config = dict(
    dataset='aerial photos of the United States (SatlasPretrain)',
    image_size=64,
    horizontal_flip=True,
    translate=0.06,
    arch='vit',
    norm_position='pre',
    bias='all',
    num_experts=8,
    moe_every=2,
    conv_stem=False,
    pooling='class_token',
    grad_clip=1.0,
    final_lr_fraction=0,
    adamw_weight_decay_other_params=0,
)
Rows from expert 2 of block 7, named by matrix and row number. Rows with one number belong to one neuron. Each number is 128 + 24 x the weight over its row's rms, rounded and kept within 0 to 255. All counts start at 0. Numbers have three digits each.
# up: expert up (model.blocks.7.mlp.up, 8x320x320), inputs 107-213
# down: expert down (model.blocks.7.mlp.down, 8x320x320, transposed), outputs 107-213
up.11:101140137112130125109136118094110113134152120186177135125106092128130128152120099088172163171096126078101143093077126134142135135164139101098102121147126162122084143143138151188128158092127139104139126080135107092123167134105112121126163137146147104096097131136117124148115169161118176119142137130146108093167157084156085
up.12:148166148138120106095124182109130118130116102113137106115141122119102153096166131125105124142118147135114109116148139110137131093116136108147118112151105098109144079149144088120110148101111125119133127118126161101134152130099131162086157108157142140105125130125136118136123130112151189133091110164130113117105145112091096
up.13:138126121162114120106129135148117108167140117138123129120150059097120137152160172106087117128111144176088134149128105158131125114105107162122146129120117152131156136164162149105109155178117122131154118149118129146108162120107142130135076126129145126076149136111108133152097118144136132118085142145139138107118166125137166
up.14:140163150177117147165117129137144141135146123119177101133134153126098099118098139118150101137165134102101116135105146137096079101108109071111099103103161155074155121091134088127150132138121105151141168122154082166123144117138125109153115124147108102146053178144128120106148128089127067083107113098083097120142095121168142
up.15:120100088148101118134111139160165123111142085144100141104108173097163170124102138144133127123105139152115143133116160122102137116131158152097147112163102102148120125158125106104136100146180090135098141143155097111119128099182129137117116099109138104175120114160094133115129120105163136105152134153138113124153144179142087
up.16:152127113139138157141146104173172115152133151125151099105061104145137156115157143143157109169139111158101131116097077098078145131130104151133116151173111153108137139094127116165128151109144105136113132133145116151112143117095119157081132095174128170120103083123176131093124096173143123166119153086083169103152168098150169
up.17:120143152163179149138091121088096120143129129161128109131135171126203122099106103132156099153132139110109152103137071182114123131165157128141110102149112123170149120117078130065127135132103125153123124149124155117151123114132116116120138142112138115139106132123144111115080160129101129162148141122141103134123110155113175
up.18:130094123122105159119123182138089123123150099116096129116153143106118152123157129173122129103117141127131095130075151119139103130125147115155105120110128142121093147114150151121121152127126138152108149117099129136087154133103112150115117140106150130127098132117089097121168097167106130152105177093071190115115095091146103
up.19:120100154147130126109133139154136136155131148153135162119138147119120115111122126098124121147121138141120124151124114121157149158127120111139153129100098139103122122164138114088169099113183109157105127149147116143098115137111117119150102124087156102171141107156125142143116095084113126180123131154143126147126117083149129
up.20:073104114139147147134141116157128146110186148096127150128104130162139184134121122097119088133189139091168101121141098088135156149110108126101152104145105095126130158139105134114149130118128150178101075168143113106090166130101145134139090139155111127123113138107147114111121118139133095151188103141158136123111107138117106
up.21:130104143143090117101101146123127157178182125104172162109117095130179131110093106099139120148131113122120091140121120146108182162152164124124190163144121124134128143093145108094135118142162160121125134114088124138143153122093110148129107148123129149097117148112155136104106146088104115161145152151101122127141155106167108
up.22:149126149172110130128115114135106149164120129106161093139120176127091164101161090118076109134172154097153118175150118168136141156117126126156109110093092153163141140137119149122157130163076106151116147123095108128130124142114153119074143113144102076103130173109105108140113154130103123124130117125111128136135093180118144
up.23:123149152110122113099145156165143110144132117109105137160064127151158110154112119152109091167089183156175125138104124089133102099147121108127156159076152083127144123136092115123174124131111107148126117144098153138161131140184112140113104160142098113082115141147147134123148107141173156115147104141143092103145135096105168
up.24:133127131170129118104164104158153130124135147100142121124095097110124114154145167143091106112134183113128121122115145129193107139149093175100125115164162133109183106142137104184150116100110084107104136141147130195158105138083121133109162126142112127124096113094125100113125107160127109129155105112094128183112092134099098
up.25:125118108091095118161117103125115173087090129125116176161134152099152130140122115107136133120195112138129130115095176132143119141101132103121121132087182102124096159159119115109164141120113114148130106130176130123148135159175147143157131080138161114097094138119117114133128151156113130108125157102164113130095145169161136
up.26:112165097140107087146105123129130103104119177180122137155139104115127150155108082092171182108133137132076105092121120100137132127134111123102126139105142133156131152146164107135177117110130152144162175123098106124137134152120095129147132098134161133104121122151107103155149101105161106127124120095152110137147153158098164
up.27:170160136148115127129117130110149128091151176117152181115126108098139142119147140123110129131098110171134109169127117113142144122145123140086144071091151108153160129096141137089162099152142138125124134123093135204120131120113135128098128143113152112095153120136111124107139151114132153161147133165175154120140076125153115
up.28:113141155132147167123124139121149106119103118123180157110094103118125147129074168108151183147079096162138133125135128118179121140127101133145123120094145140142111136161129123163152145118138171140106125140100119115118110127159147126090126120136132135081122116148169166154122111163149131116123089118115136123132117104127119
up.29:095079090159124134093119133120129124109108109152086124135114147148083166170121119095144168161174132158099158129135118136146146148096099148106139155126173106133151106126146135112066156083117139174125140141123154087135164116109139146128123149108125106126085131109111114169132102117138162111131153162130089146140146128110134
up.30:111113147104154103147150109124127169191147162151112126118112129133152155121141150103114125141131158134103128144149120118109112161107125129118145128112102087072084116126115133086127241158131098101145154135138132114110107125162121136133101118125152146148125094127089129177181139140115136143126166118081151113082112080156123
up.31:129107151118112160099144112128110172122173122116163133138120172125152109109118182136127139104110099125120126150142105128154153074116163107128070104111126148139073178096118167125109132117179119117134108077132136136109164112109132128130136104136142131139111135104113130096113128127094135121074160071131147159128146129121132
up.32:073098143127102120121173183114126084132162127133150140084126091130119116134113127141135108132101131133153106109157150156094127168131105157135118122154121157095147139121099138107128118136151086143129104087137158128126154123151109141144107122166166151119139110137106128095127131134121137135123067169173118119099159134137132
up.33:124098116150119148115134099088123126128130121131148140127096138101145121149107125124123121161135096076142120137167163154106132164150160137150131137150128092137122102111122103108108134172146128126113131148159122127119105092183143154171124106125102141152118120111148188160120151117106116129127132076137114163115094084169140
up.34:144123144093172124114120124127094147143140117139141120107146131156094111164131128115170120130148159062117129120157115087116112118118137149147181113102114149132163129150134111165116114100130125204152092156160169123117150133176129146156149132142092153141151125174111160169150183141142095136153138165155124171126135076137136
up.35:103137139124095134137100124102120108144141101094136145151096138159090096174124135134121141109148089132117159091145137134077123095113106129092118082120129153119074174114134099121130171107127170184157159147117080143132129104115186131172114111146142147131173132169183108115145127089115125124129149104120146107133135133140142
up.36:129122123136141142151089118106110103120105141117111168139142108167128162133125126153136098106103086134130125155122168152147091141166156129167118142097112201110114094053143097113146108101133166134158113111150076166107131198144126148151145170109171157139118102150090131115102107089132095120153161159131123121154142120107110
up.37:144130146135129130139083123124137127142114151118132159105151147098134175086157121135174113109136110130104140142136098110144136154127087106096143107136152162134158103125128112172148132133119137109109086120106153118115149149110104161127109129160109068094094106078114157104146134138167073118189148155130101087127126094145108
up.38:166133129080155132130105123117135114112134130124113117132125114120146163130161141158188105155136176131034124104100123079157102147104125122127190156136135135140113117128125081101093129171138091120103126142134082130158135127146134150125108130103135132138141132114106140141156138099128164138154100089107146107140119125110169
up.39:124148121149147085110134120133151106136138122177092109141159132141130127117093092108191120156158165134118134152115139098191080124122139145111108123134108109134137107145102132174166174089140165166141129122100108110078116141145138110100137087114119148125082133141129143140109146128101134127180070088111121142122107104110088
up.40:162155145166135152178146121129151112109137106136133118127122127137134110076097204086168133132144096131096153133184080147104123146129136113150103116129146156140174123134143071137126158098145096135135146138100145098145117083132103103134072109138090123144134149124113134117108146141150139113138115114131118105078064154149144
up.41:132103124131100135133104187133149180167121132168119109071125161126137116128130064132118121140104129086117128162149104138138157124095093122119126136131147145115153080133122132103164076134102115109156143161162141123119134096127154146171150105113129116099117086110121135126108105139116152121164125104147128091131148136130117
up.42:119097086109092107129175147120116116117195105123127085127115154122136145115102143102127127134181129083138085175111137118142149114091134143140163121112137134104126147134135158140103149125138141100140219121152118136147100159138132179072145120144138122141118133125114122114134170115141093165082118127117131136133133123170110
up.43:108088124138082146103127086133103090139158159104119142107131125114120174083117163122153123091114145149165119117174163126082147102110185141131131137126163132122116144168160158142113145145140101129138124101102085119108128103159145138143116107161175148126083123150145128158139138135142187142128126128164125141124128085129155
up.44:146136141136148158123107156145167124133094128102143090148130108123150109122110152118135192143107143136126070152140099132125121149121097140141105122119129127143124126107081108126102090113118131097150132159124159097161114158118121140127131148114102127108147089122101121168141138145149100132166124099133141143089188152104084
up.45:117123134133141145106136113150148148077118168153117074117110142154123110196074142140160137099122154106077157164119153083107123135117155083140145107131155127119109101116085111098144134128114180145154163121119128119130168149112134115140084111130114158128118137100137165135118164197155122105116092097099154115187132160104109
up.46:142153160153118149140153117113120095135124124175154117134148132106126148085116091119135151118114121110137107147135105107152130123155155120135117143127152120159145080120135170118094139088156129098085083131138145098119126115166113120119117110144094145120118155136142079174170111150121126101109094127137117124153125110131112
up.47:123127120124155119126137090130141134118144115121146157109101138095146132151130116121120109108087116138147107093106135142113120150155138111149146164128100153119152155117111132099158127067122118149102097087100140127128178157116158125160143149078134139128097105124142104103181111098136121120112146127106150086116106150129112
up.48:110103147111119081116153108076133123113123069131120067143128120104175143135109132127140103168179129166121118152125114173141133114095141159114126108112188117115116120115165107134159105116180132133137139144123137123164121140123113113185115134169120136107137154095100118141143153121152134142103064163123112165100155161133151
up.49:126148122134101171104122114135117126089090115166158116105095119107168151133181124163148109141136139076141104150123083127130109108074106117126141128141120111106113126169163103181116143106134125109119129154116104138181118137131135147154139155164106124138105145123141127104147109136154175080066158125148165099142101189134134
up.50:126078146114185118154100140148128126099101120092089116116129168133134127134143103160116144139108117131119139145128138133145147150152104115096144154153127132135163146087094096147154134145083159140105142136125122130132164108140118122134159146152119146128132157135112091109096149099155151107116111119162120142121114139138157
up.51:142170165130139101129105168124147148118116123125116149170118165123114084158112121154075116142108143101111123138140179144155114097172104125141144131128132130139113107107112126120108095130129163130134132093123098161105134127079145098176135087128107117140111151137154149115122095139155101108105119136146127132109132155110079
up.52:153099112139134087150141122155109109134146114120105140129126071144103084102133113117097177084123107112124125175118114116178096116130131119168100145137141160104093131144150137122118144103075122121119161129104100131156145138153119153155139113138168135154142141105166125099108091158143147135137118112115098160120125131127111
up.53:105155088120110145128143132122150127158126170110099099158148091093129118111152091082131119169111149182148145141131135103122127144141150138139141095158161116153117127132129121130120100137137086162156156052126100106083120129148094188143126088128099125136158091154164132131147137123128145128163122165110125123163118101117165
up.54:121162115109143163112150137077133120134101157155128150121078187104147111164131121151128112151138132155111144126140135086134133126149105130154078130079136155131123112140120121150107088142174144105087167153155174166142139135107157135144124159137115138096174109090125150069090190148111092105126110121126144109136124111150168
up.55:089104145072099122118102164161125153137142108097148105101147160116189110165098113125149141135123118120115135085106110122141118172128119116108123127163160131121106116143155158122069115154110100137119133088141150171179141124120173135133152099129155150124119132126177144162131131155110153160134096138115123112119138128147145
up.56:130096172181157130121097097128157152155155142105122118100139091120152157125130150126116096124123130094099098117128078093111160128104091121106124111117126108135122145143102137151133168094134123123138140087143103095132098133079122069140110140146121129097180104130134094105121081129152116113086106146142184087154126113079158
up.57:141119089116122111098120089122122093133143113128097149149104130158083108159114110129153135130099141100148147102131097097103139107146126082118074141145119123147120105085153157145091150127168118119103122134088130107129161117098141140112163085121131116099172085158131164110085153161108126157165155139155125181126140132141131
up.58:128131121080139154105139181106132154162105122156116151104116157111114148155097129157125098171125141119120108044148125076133103121139080148148143089157115122158103163094119121120169138155135113165116129074135129118110118096128141154152141139160169099153175163100099117167076111133143103154165110165145156104142125170146097
up.59:136135125096132078104131123139098150147107111130177153148111150114081169092167127142132152144172152083175072124121141134144143134106112051130125132110161089145129139126150194102117108106110146157126133140137160139128126139130116163101154161117150141166145090199107097121106100119129119121141099150115118152135087116104147
up.60:121122118121148116191146106152120159130087106117120117141143138173124144107117151132144119107132115146109115066113119133097055156126132151142129099108163111133153130104119115171076157108142114122155137172116098153161134124138161144098091097100114171155080130113118107069114137175151121131070114109131128133136120109127140
up.61:140085168145116165174107164102160142130126136131162124121143098135132149146098132128104138149094127112132136116155095140121099159104163123148149107132125116119190087133144165120094157088146142155143152101126123132127137117101107149131097150070143080113105114127134078135149088104147107178158104165098121148119112072099150
up.62:132126123136118087156121172131143153102112099117124086129139135065140131114133138129131124114117128066148115128112158140110141120128137137094146113137141147109134128129130126157129113122123130149095162118107162074108131126146083145154132131149093096129112078135121118135154070132105141105086170124178104182130127163169111
up.63:129105156140118125116130105067126114170158085100128149115100121105191142106138134119095101161147157139079118093140115114149136171155161148110108136142114137121122096126162132120097135095165167109189113131125139168145150096135115170163143122139116085122129167141144114116128158131174169134140143076142133115144141147106108
up.64:088119130087146114118153127112159167145106165124141165091121157132150111109112123161106112104115116118155112121114107143149090132134093142147168116153155133164119124141121130129115146129097147146169113116109119118162126130108146112120152171089108090093134173147115121139152133142169137118113115142149098141093126145124125
up.65:132143155139136135144105116165130120124091131133129107126137106117155156104137111145132110162133123163126145144132104124164164137124140148140103116102147138090162169146074153128127088104143105109158155104161106103164091097132142139113170149149133125164125117149148117146103149133164135120141138117076153128117160133132130
up.66:112124143156144117124134118075141133135128135102129166117132127103121144139129122162162149123153134162119191104144118110117127130125083157164131129061146097127143140117113171151118091151092102184114173104123121064119158130168173153124121134103142179123145120150107109126147145127160118127142114139145121112169141094089129
up.67:120127106173112133148101139132108113166140155083107105133072150134138088149113118137174166140133138153120119136122173150125132087096104069114140136151100139158184132127130157154132161132107090077073130143146130126140175113141118142122109167127134136087135118113101111109145097155099155108122171127117109166097143086145143
up.68:084173134112088121151098140113105090160135111138150149093129128132169129083133135098099151122086143090147122142124153097058092115163117137114110122121162135127113161136129117101096142131142117113130071152121170106154134143110138156110091142131124109130126152096159098108132087178153155110145080136126138155119129122214161
up.69:127163129157104120174104113095097092138133138138144131107131146176105125168131150208149143105114136119113143145127102112134100157110149087130161120114130114120101127123147168126147111131140117131118125149130126129133147154134125145103136086121138143105130149135173117107127142155141147107126142131094098123112117140110123
up.70:140151132081135136064122157138138132146180142115166111121094140133113135130091132100113166153184089127123123123074146150132126095120134134149109119125110127127163106114130161131095172149137112130139112126149107137124158119194118139135094107114145101090133103100152114123114152111106131158150153144171153131131108159132133
up.71:143155143091064118159129125124150141110143152133103170085135103118112131081115160108061095125080103118151083120107128113134118149158118145114134144115181135112136128121098129109075137123167154138144127104124116175150079114101098153133080174130124127144140098152118111137167157089115127153122160124124185170188098107109135
down.11:114154072144099118120102114131141131092126133128163143131156155103101122170089092142151140130155131103146112137118165148075141125098101069152101116104128151072143120098126116106165149133149107118122129116108090111130105113109122146137133153097087112114145158133148126103087121117110129095120113115128157107168136127156112
down.12:109095136088149097092158189085100128130114143115132109132140115125158161125103093111112134124160148127145107128134153098210124169097150094112149112126160186105134113133162125135155105093124085130145134148116183149133101146125156087129133078125173100111117099119139126138152131124106112111136150114168142141153140120109132
down.13:100168132126139098095160147097162107122118110094150129161091104132119143101142151106130117132124138102132114139102119102148137133125110178143164144087192108151120154126089160144151091095131090084100149135153112093078115160144125148155128122152106115169181084130146143135130142163135155096139126111161116113110114134168126
down.14:128106130163098123134116147140119138111094107119113177139154127143163128151134152136139126119127128147099092058139124156106151134162161162151117115131147105146138171158151094122124164125098135151134183132116118108106135114138095195173127106109115146129145125109127135146146106140130104169180144121122098149110191116131122
down.15:074117165102127101127111148158162163151079104117155105128149144109112134138103105153086163129179144133122124159093123173102097138166142187158126105114094160136126090212137090115105127144110156153123129132137151097091149167174134154149150073110111126122126126140116115130117135123109122142098108123131125081136153120095110
down.16:146134102171104159149131094149123126140107134138143096147129137140104142130123141139143180099121159125143092117152136142097136109094148118109092103112129101156099114121094135125151115173138137131094122129111099125138113145120098113149147137107098124123098143145074154132134126081126142129117114163183097161054156107136176
down.17:127116128111166162151117141161117141138069131182147106128137112115104101124139165138138070129142128118103119153121144161156150100092177113133123161104125104125158133148130126120114147090162149136150136168129114153106152104117121108130139143116119052127160088149127097109146082124129137139100108113152108090152142084126118
down.18:148144130092127146112129153122137123149102094158190131095142098195142110109184133076135111125102125119141082143160144154126138097078074107106171147115128092133161139106140137142157146098140092114125088112111126110113206143136125146144110154132093112117102157100125145144107162118093105130155127142133101144139120133094154
down.19:166083083101113141133117149128105084167088127150144107117106100091099127134117135160135126138150113132140124136129139172107120188145117173134080126138172136134161172093105112144117143119118149147129167126146113119139158125155117136138129092124108143110134142125118161133118148153149117064104153108117097135145115152108182
down.20:154136134146104125116095087109155132153103181146122076110155140060093119121107128098156136135114137153091095133104147156128123134146136152161121128143130130080131162135126126125117132110135137086167151116131160123111144103146136128115128121153130159138192113153129100116139138108134112100216135139128123120140112104096181
down.21:087131150148134131133137133129101117123121107126127138144148138125120136135113134093118112140124118125165120119147102150080149136120122116127111075135145146113124119173111139134112156099111119140110138032156088135122152189154086128135141136124142132083198154133112149118091096139144158122124107129089143157075120147138129
down.22:094132149108148140138167126106125156144138141200131100084138129107088094133132075128131118070151138128087101137151087101133114123135156124153114120147142118161108078100129150132112126118155161184120110128132114095119120125114119064125127107131118117128138116153104134157152067161175117124157098131151124214088148142125133
down.23:123179129142094108140152127114154156127151136097130129110135130149137150141121158133155156136153086145147097118123133103091103142123100121099123127159070145125123108086095101128148145149141101167157100135150174163095083132116164116132102093142147129133130109093145101153148155120103135138111106155115108198139130108144193
down.24:096181143129131153134147164097116127117121135104112123098157095115136122117121067111137148112125087137074117101113105078140173133116138139108078146062128104153146148138121140111156174155138119119085124156111091150112136141147112159119110151115140112106138161097126141148147115128110128135142139165121109114137107097152120
down.25:110103177076112126145101164124132162154093154131127104133109150118143107129166155111119135121134167126150109111132109137134149075133102122151097190137075140090170096132133104104120146142129092125132129145150107136124123101102106091124140109092126124164174163126183107157090107082140078100121129136140109126138149140085132
down.26:143122128145152195090148161135113156110136125150107117133155130114191142148104136136072146117099129155145097080118117111149092134114148168121132154167158134094107128163125091115133147175137116135113146129158116147093107112123140113100119099117121147126108102109136143117101158142107079109149122120103155113147131129117100
down.27:143177113125141155171178127138153138107111102149105113149130162158150148094139092129127090120128106144127115146118157149147146165079116122101159134159133079116108108147167117127104115157138109106117105143154087123130078097131087130106173128129155153111095100091109117152108129150140111127132098093137107117193098133110155
down.28:057150095121108112138165130158109127126116145108156130094129160118174109153104149111123112149158136143115165096096203142103127117138118119108110147113098105139133125078109118080149130148170134106105104105150126100146144121117124119131148137165145122155164103113131142184103129165162130126129100135139126081137128166133122
down.29:168131151125104132142135096128135168107120123090110131121186102123072108168139137142122122119147126142138151104145144110152058095167176117103138109151173091143088100141135131147135121095107134129103110142109120137121128109125123109128133141100095117114139100110125101053101139175122109156112078118138148133116134141115136
down.30:101113122138148111088132125122150140105144172089082187139144115124108133164149130119091125113120143142124125129140104154167155091138134146118119136086141114116119101090142145166111106136177111113098082140157156126143122109094124062159187100138092096111087134119149133151068164117118156173096093119137110120122169149135120
down.31:124094157122111139102160155103159118128108094108153145127118094116169175126137116137125111117085161120148152109138111150126101090148140105131143132149136118131121134148118113126147118134144145169098098122151143106091072106137121121103110141178140130115144158113088110084131105146142178117119130167136113124123152139148143
down.32:082144161133143117159137130119161109101151153133107158144132137127091077123143130122136084104100105126145128139129079134105095151082160148096136149093151108151127125131093077091091106128117134068121135079133153086155133153153121147099165121131131123064108155116088111121118129116142134193125116159157122151148123095113167
down.33:127144103123105094145152125144169132099166174157146105142123100075144140156087159114129126128098119109113147146122136140183105121095161168119079113129162140134102106110169120161160113170143102145173161128128117125134158110135182154098174125124170102120102099158101109179118134099150163149108124120100110106147101141132121
down.34:128131073093119111124113098122165128129109141171155139116125090095112071109114148119102187134128099145152155133163114128116096122102107126119101120097126117136141137109143120158112117103081088181121116066086152084100132106163118153157110163128136114149112153115163108135136113140095162141092118135137154157119128102110119
down.35:164118148147142146121150156115132156084094099119119103107096109138113141138118116130103090126067123149153135100139116117117125176146152135123095106121126075140149123147144116138153116128116124139115141118115137130109140121077100160175133133144119102098152104114140102128124083103140147126106140149099106151104070148116140
down.36:135142151160121138065117140133155100135162191092127123116146107147105091133131115137156107125126138136131137080146112124143085102134139132146104116174104107109099144103126141127064133141097110116115160123167110100138151148130144114096099137107138154165144137121146127122134143144131131181156148135104114121100129149112123
down.37:163114155147133115131136138125124132153123132126144127131164122131155117112101111112083098117145125152171146106138135116173079082165161112104115148153092139134109122104134109108138187142101111119116127128105112145095117167131133113086171105145147142146098132118126095080140120147138149147147160132152104128119129109112115
down.38:151128143109132126115136128130117168165182081113112135166113119095107101143132165105134142082148131126110118149177162086107133101145138153125100138150146118105104116105148116137145121177107130128127116095136164136128102100124126135126104139102112123105156192148138101144137184094086089117148099170166125112141145081097181
down.39:113133140100115161091136157134086175116076090125185128118095120114114111123107068112132111098094097105104111150152136090114121140155119125159161145161115110113108140123127109139153143133143122106162172130126077136147077138122152133147087162120142127100127141097125119153132124148135110122142128100120133156133101121149172
down.40:129112106151069124103127133123154144106103101094086137126136111112092104120117067099114146097099119141128159114118125131113174156111140138076093144108131102142126155103090127059096138087145122148090125175142122141131128144130160112133124112140173134134154140156140102120090139129108132159133162141134167095150103123132159
down.41:113130094124119081149129102119147084119099115185153098082099153122145114108150174126136141111116161110131144155102166158136150152137115153125143111122133122170152177121126128145121171134115125089127118134141100113158151182124138130122148123142136125135109077104123138099142113076171137180119147123077118177125153129161106
down.42:171149141105094121084133167142141138092153134147128139167182102165148159156164094142132105149168167140161139147120113170094107124166103126093182166127107107094139150124180110093134128096137139131126126132147147125130119144102159121126112145079145111100080155101098145117168136135094132113100107156137146139138122136122104
down.43:184142158156073159076082113170156179175080148085077119092079115169118080142129087120133080097124159120102129140154126104121158127072109139153133138109101100147126129111151186181114115131126141135089100158119134107141088150129138095110164127160114150119170167174126127153146122101142145148101141126120173123147107104125137
down.44:140136112152155117071100104115103110114128172097110158156168120166072120148134107185124153124135121136134152131130091105146097099141102129150156125107124134099113112141121149172098074149137147107127090156133175143101155123112170127103137146112146129149152154103093119144104152133119130128124155142113140138147138090156105
down.45:109129108143110131132072179139134083169148161078113128131138130099143125143153138128158132134142117129143095131138125116126150119129122164147159145098131104121130111087082131180106101178126159185094127157097151161160121112146151118111124112157147106099120097125136138145116125124131123101132141132129120145122166128135156
down.46:141137136146120107136158185187136166133153061114106125070100085159147169156162132167061152115119108132136135182100114129101113095116137160154128142159114142164119093149131144137162129160132140125121142162171139152120116107121168140122158143151097080185131119125115150133117119141118099117149120156124105120111099117088119
down.47:113084106135097127123175137097133134119181107104121169089150083124107112134127102101148148105101098104115125125121114110137109143108117122121148156112108078126100126098093105136131192128105148146196107131135161136136159113178138116122145121141167098167079176150117183105107104185123148109138162118128169122151114129121091
down.48:145146137157140106098107142129124089108109098105098119124093154137192130133148147158126154148151096111109128089167137112119137088166095090132109118112148120161146137091118126185133121156141097134151129138106159136147083117137159098166138098111103111137147126063122126109137104128140106165156117116087128145109132166128132
down.49:086136143168116132162117141176107102111126123149121149175116109137154135126105115148115128118138104127130129126144133104155135085114098144113110160111111104176131148165081108144155127116166170130086134100109141103136080138139157120136140132171114153107117129150130109145075145110139124132129125119132092125106140062124149
down.50:122167120090150149177139112156124111118154167134090132121181118101143144137093138132174131115123098164121158101171117123106095150147168092118120092121128152121075149122133117130153074102134107156172173175104154159105146106132115124159123113107102129132130131102135135155135128145115140138159131113141112126113149129122113
down.51:070113108090129157114121120126121141143172123092123085146145089182152140130145123139119152142140119155121085124099149131121130149124142123134160134112119150089137153153143139116129102126137119133136099114139131136126139152087149153140100113130137122139147110130128118116182115145099117133123145148121099145092122148131131
down.52:116135116111146093129161122106129129110167110151123117155127105116113153105154119117126112098111177149182102189110114172131109127110169156083138137123132156121108120140139113126122105138141128186122143132138126155111123133115141089177125129126122096110142135123129173121110154153140124143145115138131172152128131146099168
down.53:093117125137119143186122148149103120146125091160147117087113118144152108103128137126117124087152099094125119126128131097109132161162140128142108102096130165120111154159151085107147193132090144173110114153099125125090141141170178096129114131110163101129109129119129106090137166161122143088147154106154079116120135107058154
down.54:121123183119137136104104137149143151104131136139139093104147095142139147117112153117100146133093106118133096147095158131144172101097130112142124133144165111150101100113127132161152147123121112126134160137132087132095089150176139141157105119142108140149143091135097097101129135148149143139130111112157120169139160127100129
down.55:166163079093149102140105122161149153100094082108164131140123119120098101143100105114130112119110117138165092100128135109129160112128111134161146079057150138178157099150112097115148098137085118125126126141137159108116083132156136129111107139084112100115178096189110171133143207146137111101112143160162164089114131152118119
down.56:111111134126123163148129100150159133139123134142162181115087176152144155167113120086114167127120149131129145134147169177128120140140094116127105142107078099119134148132099124090116139124154148132132116123120142129092116134137143150131095047133121117105124131102126147143114105128118141155115108124112128115147086108189136
down.57:102138095169116134124136140153158146115116121115139080142112077113159147140108118128138115151173140116117205115109136119111127114102143153171134139147124128125124133117125128090132138154128147129112171090127154137106126076128107104148107105140151128163130149133126091111089090141131143125142139123139136149122122127167134
down.58:128093142133160151194109135135141165149083124090159142173141103132127158109165138128115121094130162113128141141098144108146145113184133164153074138131129138145149144173120132153158098066111082155124121145127140138119156153112156171162086129124124112133093170145137136131123138139137143113140130155142141146116138111120137
down.59:143141117073123139127168177121168125140140120171062124127142121145154059175136094141124124109101135096119124114092135119169109106125133137160145091112108138150134147140111170134087113124150150108129126124174149125090138109136142105145102091124124148118130153100125108119150113114120132160077125137167126185104154137132169
down.60:118143088145143146121133113153131125109145092132164129098131180096148128145105124132161101135131099115110121131119158136149114113135143126136120102076147148078151116128108113132118111139134115110113141115150126096096153110124123155094091145121174159129118108168113135118147115124143138210130135131120165115119152130128192
down.61:133137126147161151133150079101115107103140117130159135136129140176137150145144123125121147155173133118109145172156136149125104125132130133139099108103119160127128140117120149201131103151126141070189112151107145122108129111135148103151139109119132088094118128138093124130105145126128124136130083097113121128084102088102144
down.62:159114091142094128132115114106142164150139117150126126112121142118120127132120101135138111125099100176107117123120133132138107141136121107142122154096089137143112108100099139111117105160113114116166154100156158115060155148138171118161158107122142112124109117147116084122118135155193147089132135163121138099166111154105141
down.63:126159124094124123105113128121156129142090133187166116165137089099131114117067135150134132141118166121128128098187106101113123105136138090151169152189146140117165075153120111171123140182128151144146147134126106115163121129110123130127162082136115129138100095089142146163147129125130108135177122099137168132122152093119139
down.64:160113144126138114121127108128143155180170084120145117140124132104098077166141121129148101147135137125155100122117136112116138105150138102137127158155095122085150098094149128119111152127092121152155087137133156117098137112133149109126133110127139098132086119132078124104127091161131113156173147121141171148108124104159147
down.65:123130148122104148108114147160129122136107158106125110143155083140102105140131082113113143132159139151127089111141107129149108124146119108146085147128067106161130100134131085137097150113120137165166141118148142116113145166179137134114208136146108146147118120130098154117112126096074161108115137117090095153127079096090104
down.66:171135182152172125181145116157134110133135135090157134178164141109124129139176143142097176116133117142121094128096105111114114098144121140141162103174141112171128151155127150113151112153081138084137147111116111154150109126123123139099136112148121115100137129127122127128144101122143106109133096114133127120122130182159102
down.67:128123134125112125163137126130075099159131141121125129147108136086086126117129093144113117131083100146116146148123106099149153124171124142120153111147110147093154148108155109138134137139131154136193153122168113122119150147135095085153134165148139189137119090157136109087105114115112126166108131124148128108140151076195152
down.68:128129104068175136139113137134145158142101140146111126161083112130094129147123132141111116122114157147149143144148107170140097127134106107095113161077088151170119102118132149135111102091123163144118115158131121166144127122179129128140185121134105123128111115120169119118122110118111087116157105166114149154146132171099105
down.69:169088111170128150113116162118142136109148106143138115133167140106161123135122138096108123105160115128110130154133119158153112109149116121152129118132126110156094135114137136102144170142154162109203153080116155076142122110161093154143113115090156122120149114136120105119127120166086136133112177125146115098132124112144155
down.70:142124110124141124156151123131104129142155146165145111096126114117111159162134134141077126130123134120093152110131147130130138120134125134105138133146133104142117079125132129125160147106153148130050143154129142124133142129126169126146103128161128120145143153112107152143093063117139168150128108122099157116076166136125115
down.71:147108110138098144144137120127118122132132175143116154128108158124110156157094140109134142098082114168104111109162097151099124152148152167134087111117157117144093123131133119169156092096114128178079110126098144123164093181059165102144151109131098138114132124137094082135132099132135127164174144130095134132111111136159130